{"arch": "mobilenet_v2", "model": "sound classifier", "dataset": "acted Russian speech (Dusha)", "train_examples": 26041, "gain_aug_db": 10, "noise_aug": 0.002, "input": "waveform_16khz", "targets": ["emotion"], "num_classes": 4, "norm": "batchnorm", "hidden_act": "relu6", "channel_attention": "eca", "drop_path": 0.2, "depths": [2, 2, 2, 2], "kernel_size": 5, "wave_channels": 128, "wave_strides": [10, 4, 4], "expansion": 4, "widths": [192, 192, 192, 192], "label_smoothing": 0.1, "loss": "cross_entropy", "init": "trunc_normal_002", "residual_init": "zero_last", "optimizer": "soap", "beta2": 0.999, "learning_rate": 0.0018, "beta1": 0.9, "shampoo_beta": 0.999, "eps": 1e-08, "precondition_frequency": 20, "max_precond_dim": 1536, "merge_dims": false, "one_sided": false, "adamw_lr_other_params": 0.00085, "ema_decay": 0.99, "max_steps": 4300, "batch_size": 128, "epochs": 21.1, "lr_schedule": "constant", "warmup_steps": 80, "weight_decay": 0.1, "adamw_weight_decay_other_params": 0.05}
Rows from block 5, named by matrix and row number. Rows with one number belong to one channel. Each number is 50 + 15 x the weight over its row's rms, rounded and kept within 0 to 99. All counts start at 0. After the name is the row's rms in percent of the matrix's.
# convs0: expand pointwise conv (model.blocks.5.convs.0.weight, 768x192x1), inputs 0-191
# convs1: depthwise width-5 conv (model.blocks.5.convs.1.weight, 768x1x5, trained with AdamW), a 5 kernel
# convs2: project pointwise conv (model.blocks.5.convs.2.weight, 192x768x1, transposed), outputs 0-191
convs0.700 093:50 34 38 45 38 66 56 36 42 38 53 71 73 40 21 66 69 39 52 32 38 85 38 35 66 42 46 21 58 48 31 44 63 59 56 26 45 61 36 45 36 44 71 56 48 53 60 63 37 37 34 56 16 51 69 49 53 41 61 42 56 47 51 62 60 46 51 33 55 34 69 60 27 39 25 58 53 83 49 73 42 67 69 52 41 64 62 56 65 41 54 49 32 47 40 26 65 71 55 45 40 47 66 25 27 53 45 55 58 41 13 37 43 76 48 24 76 72 52 65 51 63 41 26 80 38 79 42 67 72 60 37 72 62 43 59 45 42 51 51 65 52 39 59 25 46 39 69 53 53 48 34 40 58 30 44 41 69 33 45 52 29 64 47 51 49 30 39 41 72 47 62 41 38 74 34 47 45 07 45 64 27 55 41 39 37 20 87 57 32 29 30
convs1.700 125:30 51 24 44 51
convs2.700 078:75 62 66 54 33 41 56 29 66 66 39 66 31 22 56 49 62 61 52 67 41 56 40 59 32 52 65 22 42 57 13 61 51 60 44 72 73 69 37 63 49 25 51 43 53 34 55 38 72 20 49 79 45 64 62 49 63 62 66 48 72 56 50 49 63 56 47 47 34 50 37 51 51 41 13 59 38 40 51 51 39 38 21 37 47 43 64 87 49 36 54 36 52 59 44 34 81 48 44 36 17 59 62 32 82 53 22 66 48 53 39 38 33 48 38 42 35 53 55 54 41 65 39 70 15 53 51 50 40 45 57 53 46 35 57 40 44 41 44 30 43 62 59 48 65 43 49 18 59 76 35 29 38 56 46 60 70 31 44 29 66 24 43 38 36 56 64 78 44 62 24 47 55 25 21 58 62 55 43 20 32 18 46 62 79 63 59 55 36 48 32 56
convs0.702 113:75 58 54 67 60 57 52 40 41 49 34 52 22 71 41 63 44 19 32 00 31 61 53 49 04 47 58 59 25 52 50 61 26 38 67 73 62 55 69 52 31 46 58 64 53 31 59 53 89 60 44 52 29 46 45 60 61 40 74 53 31 41 53 60 59 78 60 70 57 56 63 38 29 47 61 45 50 39 47 60 71 40 61 34 46 29 63 38 51 52 60 99 49 42 55 61 61 33 64 46 43 43 56 55 35 66 20 52 77 34 66 70 48 43 42 53 50 66 49 48 67 33 42 53 48 48 52 31 52 61 30 44 57 53 52 71 47 41 60 51 34 51 22 62 58 73 39 40 54 33 76 66 66 57 63 39 57 27 61 77 39 65 40 59 58 77 53 64 64 48 22 52 41 31 66 65 75 25 34 60 50 45 71 39 37 64 42 69 28 55 58 40
convs1.702 109:23 58 32 53 49
convs2.702 105:50 39 43 59 66 64 28 75 27 55 57 53 50 57 54 44 52 34 52 65 31 42 55 51 56 73 55 49 55 66 48 53 34 52 39 64 43 47 29 48 43 54 49 54 38 25 66 66 49 67 34 52 71 56 61 36 36 45 46 51 69 44 31 29 80 51 61 62 58 47 17 41 80 31 53 34 59 90 40 64 63 59 84 46 35 51 62 61 30 60 39 35 42 40 20 41 50 43 53 93 41 28 34 39 68 52 53 58 17 72 47 75 44 49 54 60 37 60 39 45 38 64 72 52 41 27 33 79 57 39 63 35 62 62 20 50 58 37 59 50 37 46 32 45 26 49 25 26 40 83 37 54 46 32 62 66 31 61 53 65 38 73 54 51 53 36 64 37 34 66 40 57 30 69 25 14 46 46 24 67 25 59 57 54 53 52 73 45 76 47 34 58
convs0.703 092:59 45 32 46 67 72 47 72 59 50 52 61 51 37 53 51 51 34 55 26 61 61 25 60 59 56 39 54 37 59 66 55 30 39 63 69 21 54 65 49 25 41 46 54 45 60 63 74 49 54 61 58 44 40 54 73 19 32 51 64 71 28 32 55 51 83 51 38 44 55 35 25 21 39 54 73 64 67 45 36 56 60 63 52 41 53 47 54 66 40 44 80 81 58 67 54 60 62 42 62 63 56 59 59 48 58 38 08 62 55 46 44 87 45 33 68 12 48 60 48 48 45 23 34 51 53 32 31 28 30 42 28 43 43 65 43 72 53 64 39 54 40 67 68 65 43 52 44 53 50 37 48 30 43 58 76 15 30 49 45 83 58 49 68 19 42 81 58 30 35 73 39 45 46 54 62 32 71 59 61 49 71 37 19 35 60 43 60 71 46 46 73
convs1.703 095:39 47 29 47 27
convs2.703 086:45 35 73 59 71 45 46 39 71 45 38 48 65 46 44 47 25 64 68 49 28 31 47 41 33 41 41 59 36 37 54 48 36 38 39 42 37 43 62 55 17 49 57 48 84 61 66 77 52 61 48 27 47 54 44 47 49 43 55 66 51 43 55 76 53 48 31 79 65 48 25 55 56 47 34 54 54 20 60 86 50 44 34 22 54 53 53 36 56 71 82 39 53 52 32 32 64 52 78 44 30 49 33 63 50 33 92 85 57 56 55 50 42 57 42 51 63 43 90 57 28 46 65 50 63 62 71 69 63 60 64 75 20 52 35 29 41 50 41 76 59 52 66 50 67 51 51 42 67 35 67 25 57 64 62 53 45 51 52 24 31 52 46 50 69 41 26 36 51 73 42 69 39 56 70 30 42 34 25 46 73 78 48 66 37 54 29 47 39 77 62 50
convs0.704 092:55 60 40 44 26 63 41 39 50 41 52 26 05 51 49 41 49 67 41 39 64 60 67 52 46 54 47 52 37 31 19 36 60 92 31 44 60 94 49 30 63 61 47 36 42 43 65 49 45 52 39 23 66 43 69 45 46 31 48 65 52 40 37 61 65 53 71 54 25 66 37 46 49 94 60 41 31 88 50 61 33 43 57 43 70 51 42 43 47 39 43 63 20 36 34 39 46 60 39 57 20 40 60 40 59 57 26 20 37 47 40 56 41 29 48 09 53 31 49 43 60 59 62 75 54 48 36 50 55 62 61 38 51 59 34 28 68 72 54 52 69 32 40 75 29 78 59 50 53 51 50 61 45 56 49 62 24 43 35 60 54 49 46 45 62 55 55 54 27 46 32 57 42 30 28 76 64 61 60 58 43 60 48 67 46 45 86 54 60 58 24 26
convs1.704 116:45 43 47 58 81
convs2.704 098:47 53 61 23 19 51 63 45 19 58 46 58 57 59 32 42 52 42 34 45 23 50 34 81 43 30 62 31 64 29 42 59 33 49 46 49 81 53 51 56 45 42 38 61 57 57 72 47 51 49 26 67 57 41 51 41 51 61 57 46 43 76 46 57 32 61 56 20 66 40 58 36 79 50 50 12 46 33 64 31 26 41 32 40 28 54 51 63 73 71 63 40 45 54 55 45 66 49 51 78 50 26 44 62 46 39 40 45 32 77 30 39 29 73 46 74 47 38 52 77 60 68 51 54 59 57 45 58 42 41 71 32 48 23 57 43 59 75 78 43 34 35 15 85 28 46 40 46 47 50 53 48 40 46 56 56 66 17 54 23 35 36 50 56 44 79 34 55 79 60 50 54 68 34 57 38 53 51 79 62 38 66 72 51 58 52 68 76 70 36 38 45
convs0.705 105:45 68 43 49 42 33 43 40 29 45 49 57 53 55 74 72 47 61 54 46 52 51 36 41 45 62 22 47 34 35 59 41 39 29 33 35 75 68 39 58 19 26 47 43 51 49 66 41 24 40 51 56 56 76 45 37 40 26 44 43 56 54 52 39 21 83 51 48 52 69 66 65 64 31 38 53 29 57 17 36 34 54 31 54 47 41 78 66 69 36 42 38 40 24 57 44 31 34 70 43 51 38 48 73 60 31 46 29 70 33 42 74 51 51 57 57 50 67 32 66 31 46 59 56 68 67 52 50 28 38 47 71 49 42 69 44 49 37 32 44 57 72 31 53 48 61 64 68 58 40 59 42 47 34 54 53 56 64 37 63 36 30 60 70 26 38 48 34 41 46 34 42 84 93 14 46 44 51 68 48 37 86 32 44 92 67 27 44 67 56 68 46
convs1.705 112:81 57 48 41 46
convs2.705 102:31 73 64 29 68 59 28 54 35 49 48 63 81 37 50 36 73 45 55 35 36 55 40 68 49 42 55 50 76 37 09 69 70 66 45 44 72 58 39 49 42 62 62 62 49 29 52 47 78 56 71 53 48 49 54 36 72 41 68 50 93 79 33 62 44 47 52 66 64 52 53 37 66 38 39 37 34 39 49 57 39 38 40 26 56 38 45 71 68 57 67 50 54 42 54 51 72 60 64 27 54 59 47 50 52 19 55 40 29 54 68 75 37 21 60 64 57 34 39 56 49 30 51 59 47 54 83 50 42 59 54 51 45 54 59 60 60 56 32 27 49 39 60 55 28 60 39 29 30 15 27 43 57 31 57 47 68 16 40 52 61 51 75 65 48 50 48 55 65 46 64 64 27 33 25 40 46 28 48 21 52 55 41 45 66 78 54 82 65 40 54 16
convs0.706 100:49 55 49 30 56 44 38 53 72 54 62 14 42 21 19 32 58 51 45 30 41 80 50 18 58 48 65 47 48 54 12 46 58 36 48 64 59 39 49 65 33 44 32 77 55 24 48 32 41 58 61 44 39 57 25 57 32 38 61 52 35 56 32 65 53 20 38 64 15 81 82 57 62 41 58 55 66 76 35 47 45 50 40 39 40 38 71 85 46 38 37 32 62 49 54 54 58 52 66 69 49 60 55 15 62 63 70 47 49 74 69 44 67 51 62 58 42 35 51 62 55 65 51 51 84 71 41 74 52 46 30 44 57 52 45 21 55 50 53 58 49 59 68 53 41 46 32 46 52 30 77 38 59 35 32 36 51 38 38 49 53 04 49 69 53 50 63 59 50 70 41 64 34 47 46 20 30 26 49 42 72 56 35 66 65 49 53 66 38 42 44 61
convs1.706 105:75 51 51 34 35
convs2.706 108:49 08 51 10 70 74 63 61 35 71 50 22 58 44 47 47 55 35 65 25 33 47 63 47 51 57 85 34 41 29 40 66 23 50 69 42 57 55 28 54 52 42 45 51 69 61 42 20 53 34 55 39 42 16 64 44 33 68 51 54 69 39 51 36 64 35 64 80 61 54 68 62 78 52 37 47 64 63 33 72 46 21 65 54 30 51 34 55 51 66 64 49 56 65 35 55 74 52 51 60 41 73 75 41 46 40 49 42 86 24 58 41 42 46 33 67 44 55 34 54 40 60 38 66 24 35 61 58 47 36 52 68 30 38 80 26 59 61 53 58 30 67 68 54 29 52 22 58 56 39 72 59 24 58 37 61 57 65 37 70 40 39 50 41 41 37 61 26 56 33 40 34 57 52 63 29 46 40 71 45 56 47 38 56 25 49 68 45 66 33 59 45
convs0.707 103:82 73 45 31 28 58 51 73 73 62 49 73 21 50 87 53 57 59 48 31 70 50 74 68 53 41 41 71 38 31 55 36 37 57 31 43 33 75 41 57 66 42 63 56 41 47 37 39 78 28 50 51 57 31 44 77 76 32 48 51 46 60 37 61 62 70 25 45 22 55 76 51 58 30 37 61 45 52 20 65 53 53 34 44 44 68 50 82 43 47 30 54 45 63 49 50 56 46 80 32 59 57 66 42 45 57 39 33 48 36 43 43 44 28 71 35 57 37 47 32 40 44 44 48 49 69 39 54 73 58 46 55 52 40 34 79 60 48 47 71 71 56 34 45 39 44 51 64 44 45 37 64 53 72 35 36 54 49 60 55 34 19 83 71 60 36 53 21 34 33 72 31 68 49 47 36 72 87 47 61 20 61 34 55 50 38 39 50 62 68 66 33
convs1.707 097:62 48 58 32 26
convs2.707 101:43 36 38 52 50 78 57 59 16 63 43 41 61 51 34 60 40 49 56 62 20 69 61 34 54 67 47 64 30 95 68 24 47 56 60 59 49 47 44 43 47 49 44 29 83 42 33 37 71 63 53 50 47 21 47 66 35 46 80 69 54 61 45 30 61 67 39 52 47 46 65 71 66 59 21 67 67 73 56 26 36 45 23 47 51 62 49 36 62 46 56 30 45 63 28 52 64 49 39 57 46 62 37 28 64 70 47 25 64 73 54 66 54 42 22 57 61 46 41 25 31 44 58 44 70 85 31 41 47 82 44 54 66 57 79 34 64 19 48 52 53 42 57 27 62 28 29 30 34 44 51 68 41 32 53 61 36 42 48 29 70 60 38 50 23 51 48 57 48 44 46 34 57 64 69 63 55 37 38 13 64 51 40 57 44 39 63 52 71 47 69 38
convs0.708 105:47 52 22 55 45 76 51 60 51 55 45 11 57 48 55 65 32 45 55 58 40 67 42 12 19 95 46 66 44 25 40 33 45 42 55 45 30 44 17 48 45 53 57 62 48 24 35 56 84 43 52 32 37 26 61 32 42 56 59 63 46 32 33 35 48 59 46 29 63 45 63 48 53 55 54 60 61 69 42 66 64 47 36 23 80 42 55 63 50 51 32 53 37 55 73 71 44 55 61 41 59 35 43 67 57 48 55 78 37 70 62 50 24 52 51 33 40 67 47 43 61 62 30 25 43 30 31 65 51 58 89 63 40 60 41 47 48 67 47 31 61 56 84 37 55 58 47 63 44 44 74 52 39 44 36 82 44 33 45 37 71 56 56 39 81 37 50 77 41 61 50 64 27 33 27 45 33 34 43 62 47 49 76 40 38 46 46 35 48 26 24 55
convs1.708 090:74 69 41 43 41
convs2.708 114:04 49 84 51 73 39 52 45 56 41 30 13 25 69 46 55 57 67 41 76 29 38 63 32 48 55 35 47 31 44 39 62 56 39 13 44 35 39 45 51 68 57 70 55 25 45 51 78 44 68 66 50 50 51 53 48 25 36 71 33 56 45 48 42 31 30 55 60 38 59 27 62 57 51 30 50 64 73 67 53 34 36 47 69 57 20 49 52 31 67 22 36 54 54 29 40 53 48 55 32 35 44 81 63 71 38 48 70 45 69 17 35 75 65 34 24 46 71 60 42 45 48 60 56 46 48 66 30 60 80 47 53 44 57 58 50 42 45 59 56 64 39 68 44 37 40 41 67 48 58 56 21 50 72 54 37 33 36 68 62 51 63 68 84 40 29 65 54 64 51 59 60 63 31 39 71 42 65 52 63 71 50 51 55 44 41 43 55 81 51 32 57
convs0.709 099:60 52 27 46 36 40 24 39 36 51 63 34 50 56 46 27 53 56 61 54 51 44 60 25 42 39 53 54 52 13 46 55 47 87 40 34 66 38 48 68 50 52 73 68 39 22 30 41 74 83 48 66 58 64 30 36 24 59 26 56 48 35 58 36 45 40 49 43 52 59 41 54 62 49 39 49 63 51 87 84 48 53 56 49 64 49 60 75 93 59 53 40 68 43 52 86 53 61 70 78 80 36 58 76 40 61 58 41 63 56 72 39 55 56 42 49 19 68 38 60 43 61 65 60 81 63 59 47 52 64 34 53 55 37 59 45 60 59 46 36 32 59 54 63 36 75 63 39 50 69 52 59 46 58 40 45 63 72 46 27 46 44 64 74 36 28 52 61 63 20 40 66 56 47 63 38 53 34 45 41 56 55 80 38 68 55 40 64 04 56 48 42
convs1.709 098:72 56 51 26 47
convs2.709 096:29 54 61 67 50 43 61 50 41 28 38 70 49 47 45 31 38 91 47 78 45 39 43 55 48 64 72 28 45 19 51 52 78 28 46 54 44 46 44 70 61 68 65 64 37 77 44 72 71 38 32 69 61 77 52 46 61 27 46 25 35 33 62 28 48 42 31 58 58 62 60 64 56 24 62 45 49 36 51 28 53 56 68 57 80 63 39 66 57 49 39 48 50 43 47 60 38 64 49 55 47 34 54 71 76 22 35 46 54 54 62 41 59 49 33 53 59 27 51 40 26 52 45 55 11 52 71 69 42 27 17 39 26 44 80 32 45 56 40 32 68 21 61 44 39 59 65 79 49 45 55 72 60 46 30 51 69 46 78 47 43 59 60 53 58 67 36 80 59 69 41 73 56 39 45 56 47 52 76 42 35 41 49 35 32 81 70 60 52 58 58 42
convs0.710 096:35 48 44 35 72 43 55 33 58 35 60 66 48 44 40 41 39 26 70 50 60 52 42 15 30 36 69 35 65 30 51 66 58 47 35 75 78 29 46 33 39 55 51 45 44 75 69 65 63 41 64 37 57 52 57 52 52 38 52 47 52 65 42 62 23 40 57 61 45 38 41 61 55 35 27 55 49 27 63 66 55 32 57 52 71 71 80 41 56 44 59 36 39 21 62 57 70 27 55 30 50 48 54 87 29 47 57 22 52 84 42 51 36 51 40 70 41 66 28 79 41 65 45 52 84 57 45 70 43 71 47 55 64 50 32 77 51 62 15 52 70 74 48 42 35 52 67 42 37 78 89 23 34 58 38 55 52 53 74 65 47 44 70 53 45 41 47 45 39 50 56 57 56 23 34 54 52 63 64 46 48 47 52 41 63 85 56 22 54 56 30 72
convs1.710 087:64 53 52 33 25
convs2.710 103:59 48 43 48 75 55 27 33 56 48 31 60 54 65 57 36 56 51 75 57 20 34 28 33 64 62 61 75 22 59 58 41 72 37 73 68 30 40 68 75 68 55 75 64 67 50 44 56 37 46 40 56 36 50 59 45 47 31 52 48 52 67 53 37 36 80 37 55 43 48 73 55 56 55 68 35 49 40 11 56 35 35 30 57 44 68 33 08 39 49 86 69 59 29 55 52 60 44 69 42 35 53 44 36 32 57 52 44 51 18 47 45 63 52 75 72 41 70 54 22 34 48 52 65 66 34 63 49 30 64 14 67 77 31 69 32 61 55 38 30 46 48 31 54 44 21 37 39 57 34 36 58 38 42 61 28 48 32 54 45 53 28 56 69 61 46 43 53 39 57 35 31 60 22 70 24 44 43 36 41 41 45 76 52 33 50 63 50 44 64 37 42
convs0.711 096:48 36 49 75 53 64 44 46 43 73 68 66 66 65 49 48 71 50 31 32 62 60 54 72 49 68 54 70 45 63 59 61 51 57 63 47 46 62 38 52 73 47 48 37 49 34 34 58 78 66 39 81 53 26 41 34 68 65 48 52 50 31 55 70 44 36 48 36 55 36 41 90 50 29 33 40 29 67 36 24 69 24 32 66 36 41 59 71 73 66 80 50 46 47 63 57 86 59 78 52 62 45 52 71 61 50 62 42 09 52 35 49 65 47 22 27 58 48 39 47 43 27 66 38 42 44 70 42 67 56 41 42 57 51 80 42 44 73 54 40 36 85 39 60 81 52 55 31 44 29 41 60 66 51 37 35 46 48 84 59 37 53 42 64 42 75 64 61 95 44 30 56 66 42 50 58 66 51 58 61 50 54 44 59 33 40 39 55 46 74 38 53
convs1.711 081:31 36 50 69 63
convs2.711 104:38 50 40 47 65 41 31 57 65 42 61 22 33 54 48 35 40 44 58 48 55 41 37 75 47 57 52 62 50 68 52 22 46 68 39 90 33 34 48 41 66 70 37 35 55 45 14 74 44 48 42 89 26 48 45 71 51 44 48 47 65 54 64 76 60 51 44 72 35 67 62 46 31 43 57 37 61 38 66 52 42 74 53 71 45 34 16 53 48 46 47 68 40 34 70 61 26 52 83 49 38 51 34 43 52 25 43 46 36 48 56 34 41 68 42 56 31 18 80 61 44 43 70 65 63 64 47 46 49 33 45 74 37 24 53 48 28 83 52 61 39 14 47 75 44 80 40 38 40 78 40 55 35 52 40 68 51 62 84 61 55 44 51 41 48 34 33 57 31 65 39 60 43 46 40 50 44 39 67 41 60 53 48 63 42 69 78 22 28 40 48 39
convs0.712 105:59 75 63 55 59 61 62 20 48 38 58 38 37 55 60 37 46 50 70 49 59 44 52 60 35 28 65 35 55 58 58 35 51 49 39 53 36 70 48 20 44 73 70 33 44 50 52 63 79 25 54 71 52 45 49 50 67 45 64 40 47 55 51 77 78 54 84 67 55 80 56 66 69 61 55 49 60 31 52 41 34 93 27 51 30 59 32 28 27 34 46 49 49 46 46 37 48 51 17 44 46 38 64 44 37 42 51 58 36 62 39 62 66 47 68 71 38 79 32 61 35 43 65 32 55 48 60 54 40 29 24 40 48 48 53 46 54 52 31 67 57 54 57 39 43 56 55 74 24 52 57 57 62 29 33 19 61 44 37 80 30 46 15 34 53 31 65 39 71 72 31 49 25 43 74 67 45 54 50 54 58 58 48 09 16 42 59 42 67 62 31 47
convs1.712 078:30 48 40 40 73
convs2.712 107:52 67 10 50 54 57 30 47 44 28 52 42 63 54 52 43 48 51 49 48 38 75 46 55 55 57 62 45 39 74 57 33 44 65 71 33 57 84 10 59 44 65 67 37 35 54 66 63 61 45 53 44 68 64 39 69 68 71 32 66 37 44 35 68 39 48 48 35 50 60 62 51 36 40 54 52 44 59 10 16 43 63 53 65 20 43 54 71 61 27 47 58 53 42 48 42 46 64 31 38 36 23 33 21 38 51 59 30 52 41 67 94 54 39 53 61 57 44 66 84 56 24 55 47 32 24 43 43 30 03 59 72 45 54 44 23 60 32 35 35 73 39 31 44 73 62 53 48 44 40 48 78 38 70 51 38 44 40 63 53 50 65 77 59 42 54 66 75 33 50 57 31 60 40 48 35 32 51 66 43 53 63 53 53 66 55 61 38 58 67 37 49
convs0.713 104:39 66 29 36 48 31 56 51 53 88 59 42 69 31 44 53 30 21 39 52 49 64 33 89 33 65 55 61 40 45 51 32 54 69 43 44 58 26 60 46 63 47 71 61 66 55 73 83 49 39 58 71 74 48 34 62 63 62 41 49 49 53 65 48 43 21 56 51 58 24 25 44 46 26 23 64 11 35 25 52 64 23 84 69 62 47 54 43 67 62 48 30 53 53 54 54 69 69 39 26 52 59 18 72 61 56 59 57 51 77 56 62 52 50 41 35 54 42 27 32 60 61 38 57 68 78 48 38 55 54 69 28 73 57 53 48 31 72 58 29 58 53 52 71 60 42 48 55 64 52 63 47 19 39 46 50 32 42 48 50 64 39 64 61 41 29 21 50 57 36 40 41 82 63 46 32 61 74 18 45 34 51 39 60 41 50 36 49 55 49 53 51
convs1.713 094:34 67 42 46 73
convs2.713 112:43 45 54 34 29 56 39 39 54 65 73 15 75 30 73 24 42 37 48 54 38 30 14 58 36 51 32 33 70 35 45 70 63 44 84 32 64 30 60 66 49 57 36 47 41 52 26 50 72 45 34 44 60 74 73 55 80 45 70 33 34 34 60 53 83 60 35 41 44 66 34 26 42 67 42 59 71 77 56 75 56 40 54 53 37 60 62 58 51 63 27 29 45 28 61 55 71 53 37 75 36 55 40 25 52 47 58 62 20 55 44 48 37 51 57 33 56 59 61 46 64 61 44 59 55 55 54 48 62 35 43 47 44 53 31 49 70 60 38 38 35 78 67 72 42 51 52 65 49 66 41 64 63 48 44 57 45 51 80 46 50 33 52 56 55 41 59 46 51 70 82 44 69 31 44 52 72 89 34 37 47 87 37 67 52 63 58 54 26 72 56 30
convs0.714 095:54 42 36 68 41 41 62 77 60 63 58 62 36 28 60 48 57 63 44 74 34 42 44 20 68 56 52 64 56 38 29 30 51 50 71 54 45 54 77 71 76 55 53 43 28 77 58 35 55 26 60 30 50 41 61 63 37 57 42 89 64 34 76 31 48 68 74 76 76 50 64 50 66 52 61 49 61 40 53 59 61 49 27 27 41 31 63 62 68 22 42 51 51 38 47 66 36 67 62 84 39 63 26 63 45 43 40 60 84 44 39 84 52 51 80 39 54 41 65 25 63 54 57 54 75 45 59 51 66 54 39 37 42 59 33 46 72 25 62 46 52 42 54 54 11 47 62 72 25 51 73 35 70 50 46 39 46 44 40 52 60 74 63 45 62 42 51 43 63 36 35 49 19 34 49 65 50 24 62 31 47 45 42 47 52 52 32 36 40 80 38 54
convs1.714 101:44 75 55 42 31
convs2.714 101:80 67 70 61 61 50 71 27 42 61 26 58 34 37 61 56 54 58 60 63 70 50 55 54 42 73 47 62 64 48 42 59 47 50 49 37 66 56 64 55 37 40 64 28 26 47 71 53 71 47 44 31 56 19 53 59 63 45 53 57 34 67 51 39 56 42 29 37 50 41 64 54 57 36 58 54 54 64 65 52 45 13 50 46 27 69 52 66 40 36 54 80 40 45 44 33 42 36 53 64 71 57 40 32 50 52 54 48 32 75 55 44 51 39 93 44 40 48 81 57 63 83 59 52 44 45 34 38 34 53 49 31 35 40 72 35 73 38 40 29 48 34 54 42 76 56 34 70 40 38 41 34 58 68 73 28 76 40 51 72 56 32 91 80 79 29 54 47 59 65 90 27 48 48 81 57 61 29 35 55 40 40 49 30 39 29 49 59 51 65 69 39
convs0.715 109:49 78 57 54 56 58 57 74 50 30 44 70 73 93 47 41 51 65 14 49 58 32 55 67 58 53 26 35 54 55 22 67 52 27 34 50 51 68 48 21 17 80 52 45 57 51 46 41 43 39 55 51 18 56 49 48 35 38 58 84 57 55 43 34 51 71 43 45 52 39 51 57 52 30 62 36 47 36 62 55 62 52 77 67 15 62 47 51 55 43 50 48 44 65 61 58 12 60 40 35 58 59 75 62 66 56 40 72 54 43 14 59 33 47 26 36 28 74 55 45 68 54 30 63 47 23 35 45 67 69 31 64 36 75 57 40 39 35 49 67 45 50 29 54 20 55 60 27 51 62 53 61 36 83 59 47 65 45 37 78 46 45 27 35 54 21 49 58 52 53 35 23 29 58 45 28 37 56 45 52 42 38 52 41 39 62 53 43 50 49 30 61
convs1.715 112:48 52 49 43 83
convs2.715 102:48 49 37 70 30 72 60 62 62 37 39 62 55 54 24 42 48 55 72 37 64 50 61 53 54 68 65 40 29 38 40 56 99 74 58 51 57 41 46 32 48 21 73 56 45 73 64 41 58 41 62 61 50 37 47 38 58 36 40 39 32 18 50 62 63 54 67 55 77 56 48 53 42 31 50 51 89 42 49 25 53 31 35 64 33 30 25 51 55 52 56 53 62 56 32 43 38 41 51 76 47 56 52 60 37 63 49 38 31 53 53 43 84 26 38 54 28 58 54 35 32 73 41 50 17 74 44 36 63 11 61 41 67 69 78 57 53 37 51 67 41 29 58 33 56 48 31 87 42 42 41 39 29 41 39 40 49 45 48 50 80 49 38 51 70 68 53 61 32 49 36 61 60 57 55 73 60 61 56 58 72 47 35 16 60 49 36 37 59 61 39 80
convs0.716 096:60 66 42 41 59 56 58 51 41 12 50 31 35 22 50 43 64 51 63 58 58 29 30 47 43 54 63 44 51 84 53 51 47 39 60 38 64 54 30 44 59 39 61 57 70 15 37 48 36 78 52 62 29 71 55 32 56 55 56 44 57 48 34 27 50 37 76 41 40 37 38 60 75 67 50 36 43 41 50 40 77 78 39 34 39 90 35 55 61 45 39 68 64 58 31 53 49 67 47 47 34 38 83 48 47 56 55 36 44 64 25 52 30 64 39 84 40 48 31 55 64 46 12 43 40 47 37 27 70 80 63 46 54 61 67 58 17 56 35 22 39 76 75 65 36 35 48 69 55 69 40 40 56 46 57 41 30 33 52 59 55 62 45 43 74 56 48 50 58 62 41 60 07 61 70 51 61 41 59 65 43 55 43 62 35 39 65 34 33 63 35 74
convs1.716 086:64 64 59 32 32
convs2.716 096:44 48 42 17 48 67 26 15 60 54 48 29 62 29 67 49 71 49 75 40 55 28 39 73 66 45 65 47 25 74 57 80 36 42 27 53 36 84 51 21 38 40 59 46 58 59 47 55 31 40 25 32 50 45 45 33 63 37 63 49 51 30 64 47 47 34 62 58 33 45 33 43 59 53 46 42 58 20 70 47 19 27 51 49 41 52 73 14 50 38 56 40 55 15 50 59 37 73 77 71 47 28 41 58 61 48 48 31 44 51 33 65 30 45 61 38 38 63 45 25 41 39 61 64 78 48 61 40 58 47 69 42 27 70 49 60 47 57 52 42 50 37 36 69 51 53 32 41 58 70 61 71 47 63 40 30 34 47 69 71 60 30 55 45 42 50 16 32 68 43 71 40 49 36 36 52 22 60 54 42 49 41 46 65 40 57 51 58 13 41 74 62
convs0.717 094:42 56 46 45 46 53 66 61 60 50 66 74 25 51 50 43 33 55 19 52 57 21 46 54 52 61 52 41 31 38 49 62 51 56 65 52 48 47 35 32 50 39 59 75 52 10 68 70 76 29 38 80 35 53 42 57 41 51 49 40 45 35 52 62 22 66 57 47 41 34 38 54 29 58 31 66 43 66 35 55 60 60 54 64 66 42 49 48 34 42 31 36 33 52 52 45 48 43 59 59 48 74 52 58 43 26 60 71 62 75 67 49 61 53 46 53 36 70 57 52 51 60 26 50 29 51 56 56 57 54 42 57 89 64 70 75 31 47 28 60 61 56 34 53 66 69 57 65 61 35 60 42 69 53 32 96 76 39 64 32 46 45 52 47 61 35 57 44 69 93 40 57 52 60 79 06 65 15 34 53 35 50 42 34 71 38 46 34 58 30 13 39
convs1.717 089:67 61 54 36 28
convs2.717 100:68 36 38 37 61 44 53 44 54 42 59 47 30 71 72 37 51 57 38 50 71 31 52 71 64 42 59 28 59 46 41 65 64 34 64 28 57 63 37 29 53 37 49 71 48 50 52 66 41 31 45 46 53 64 46 36 42 44 61 80 78 55 69 23 28 62 34 58 50 30 36 40 50 38 23 37 51 61 77 77 54 58 68 69 42 54 19 64 58 89 22 44 57 64 37 50 56 30 59 64 44 39 44 32 81 42 65 21 66 77 37 32 59 51 45 52 73 70 32 83 42 64 41 77 26 41 60 58 40 55 51 52 59 65 71 51 56 51 31 51 55 48 30 43 73 39 32 46 59 24 62 53 64 40 33 59 39 55 69 63 55 50 51 48 38 21 65 35 35 25 68 20 32 35 49 39 26 57 52 74 49 35 54 43 62 88 36 40 42 48 55 57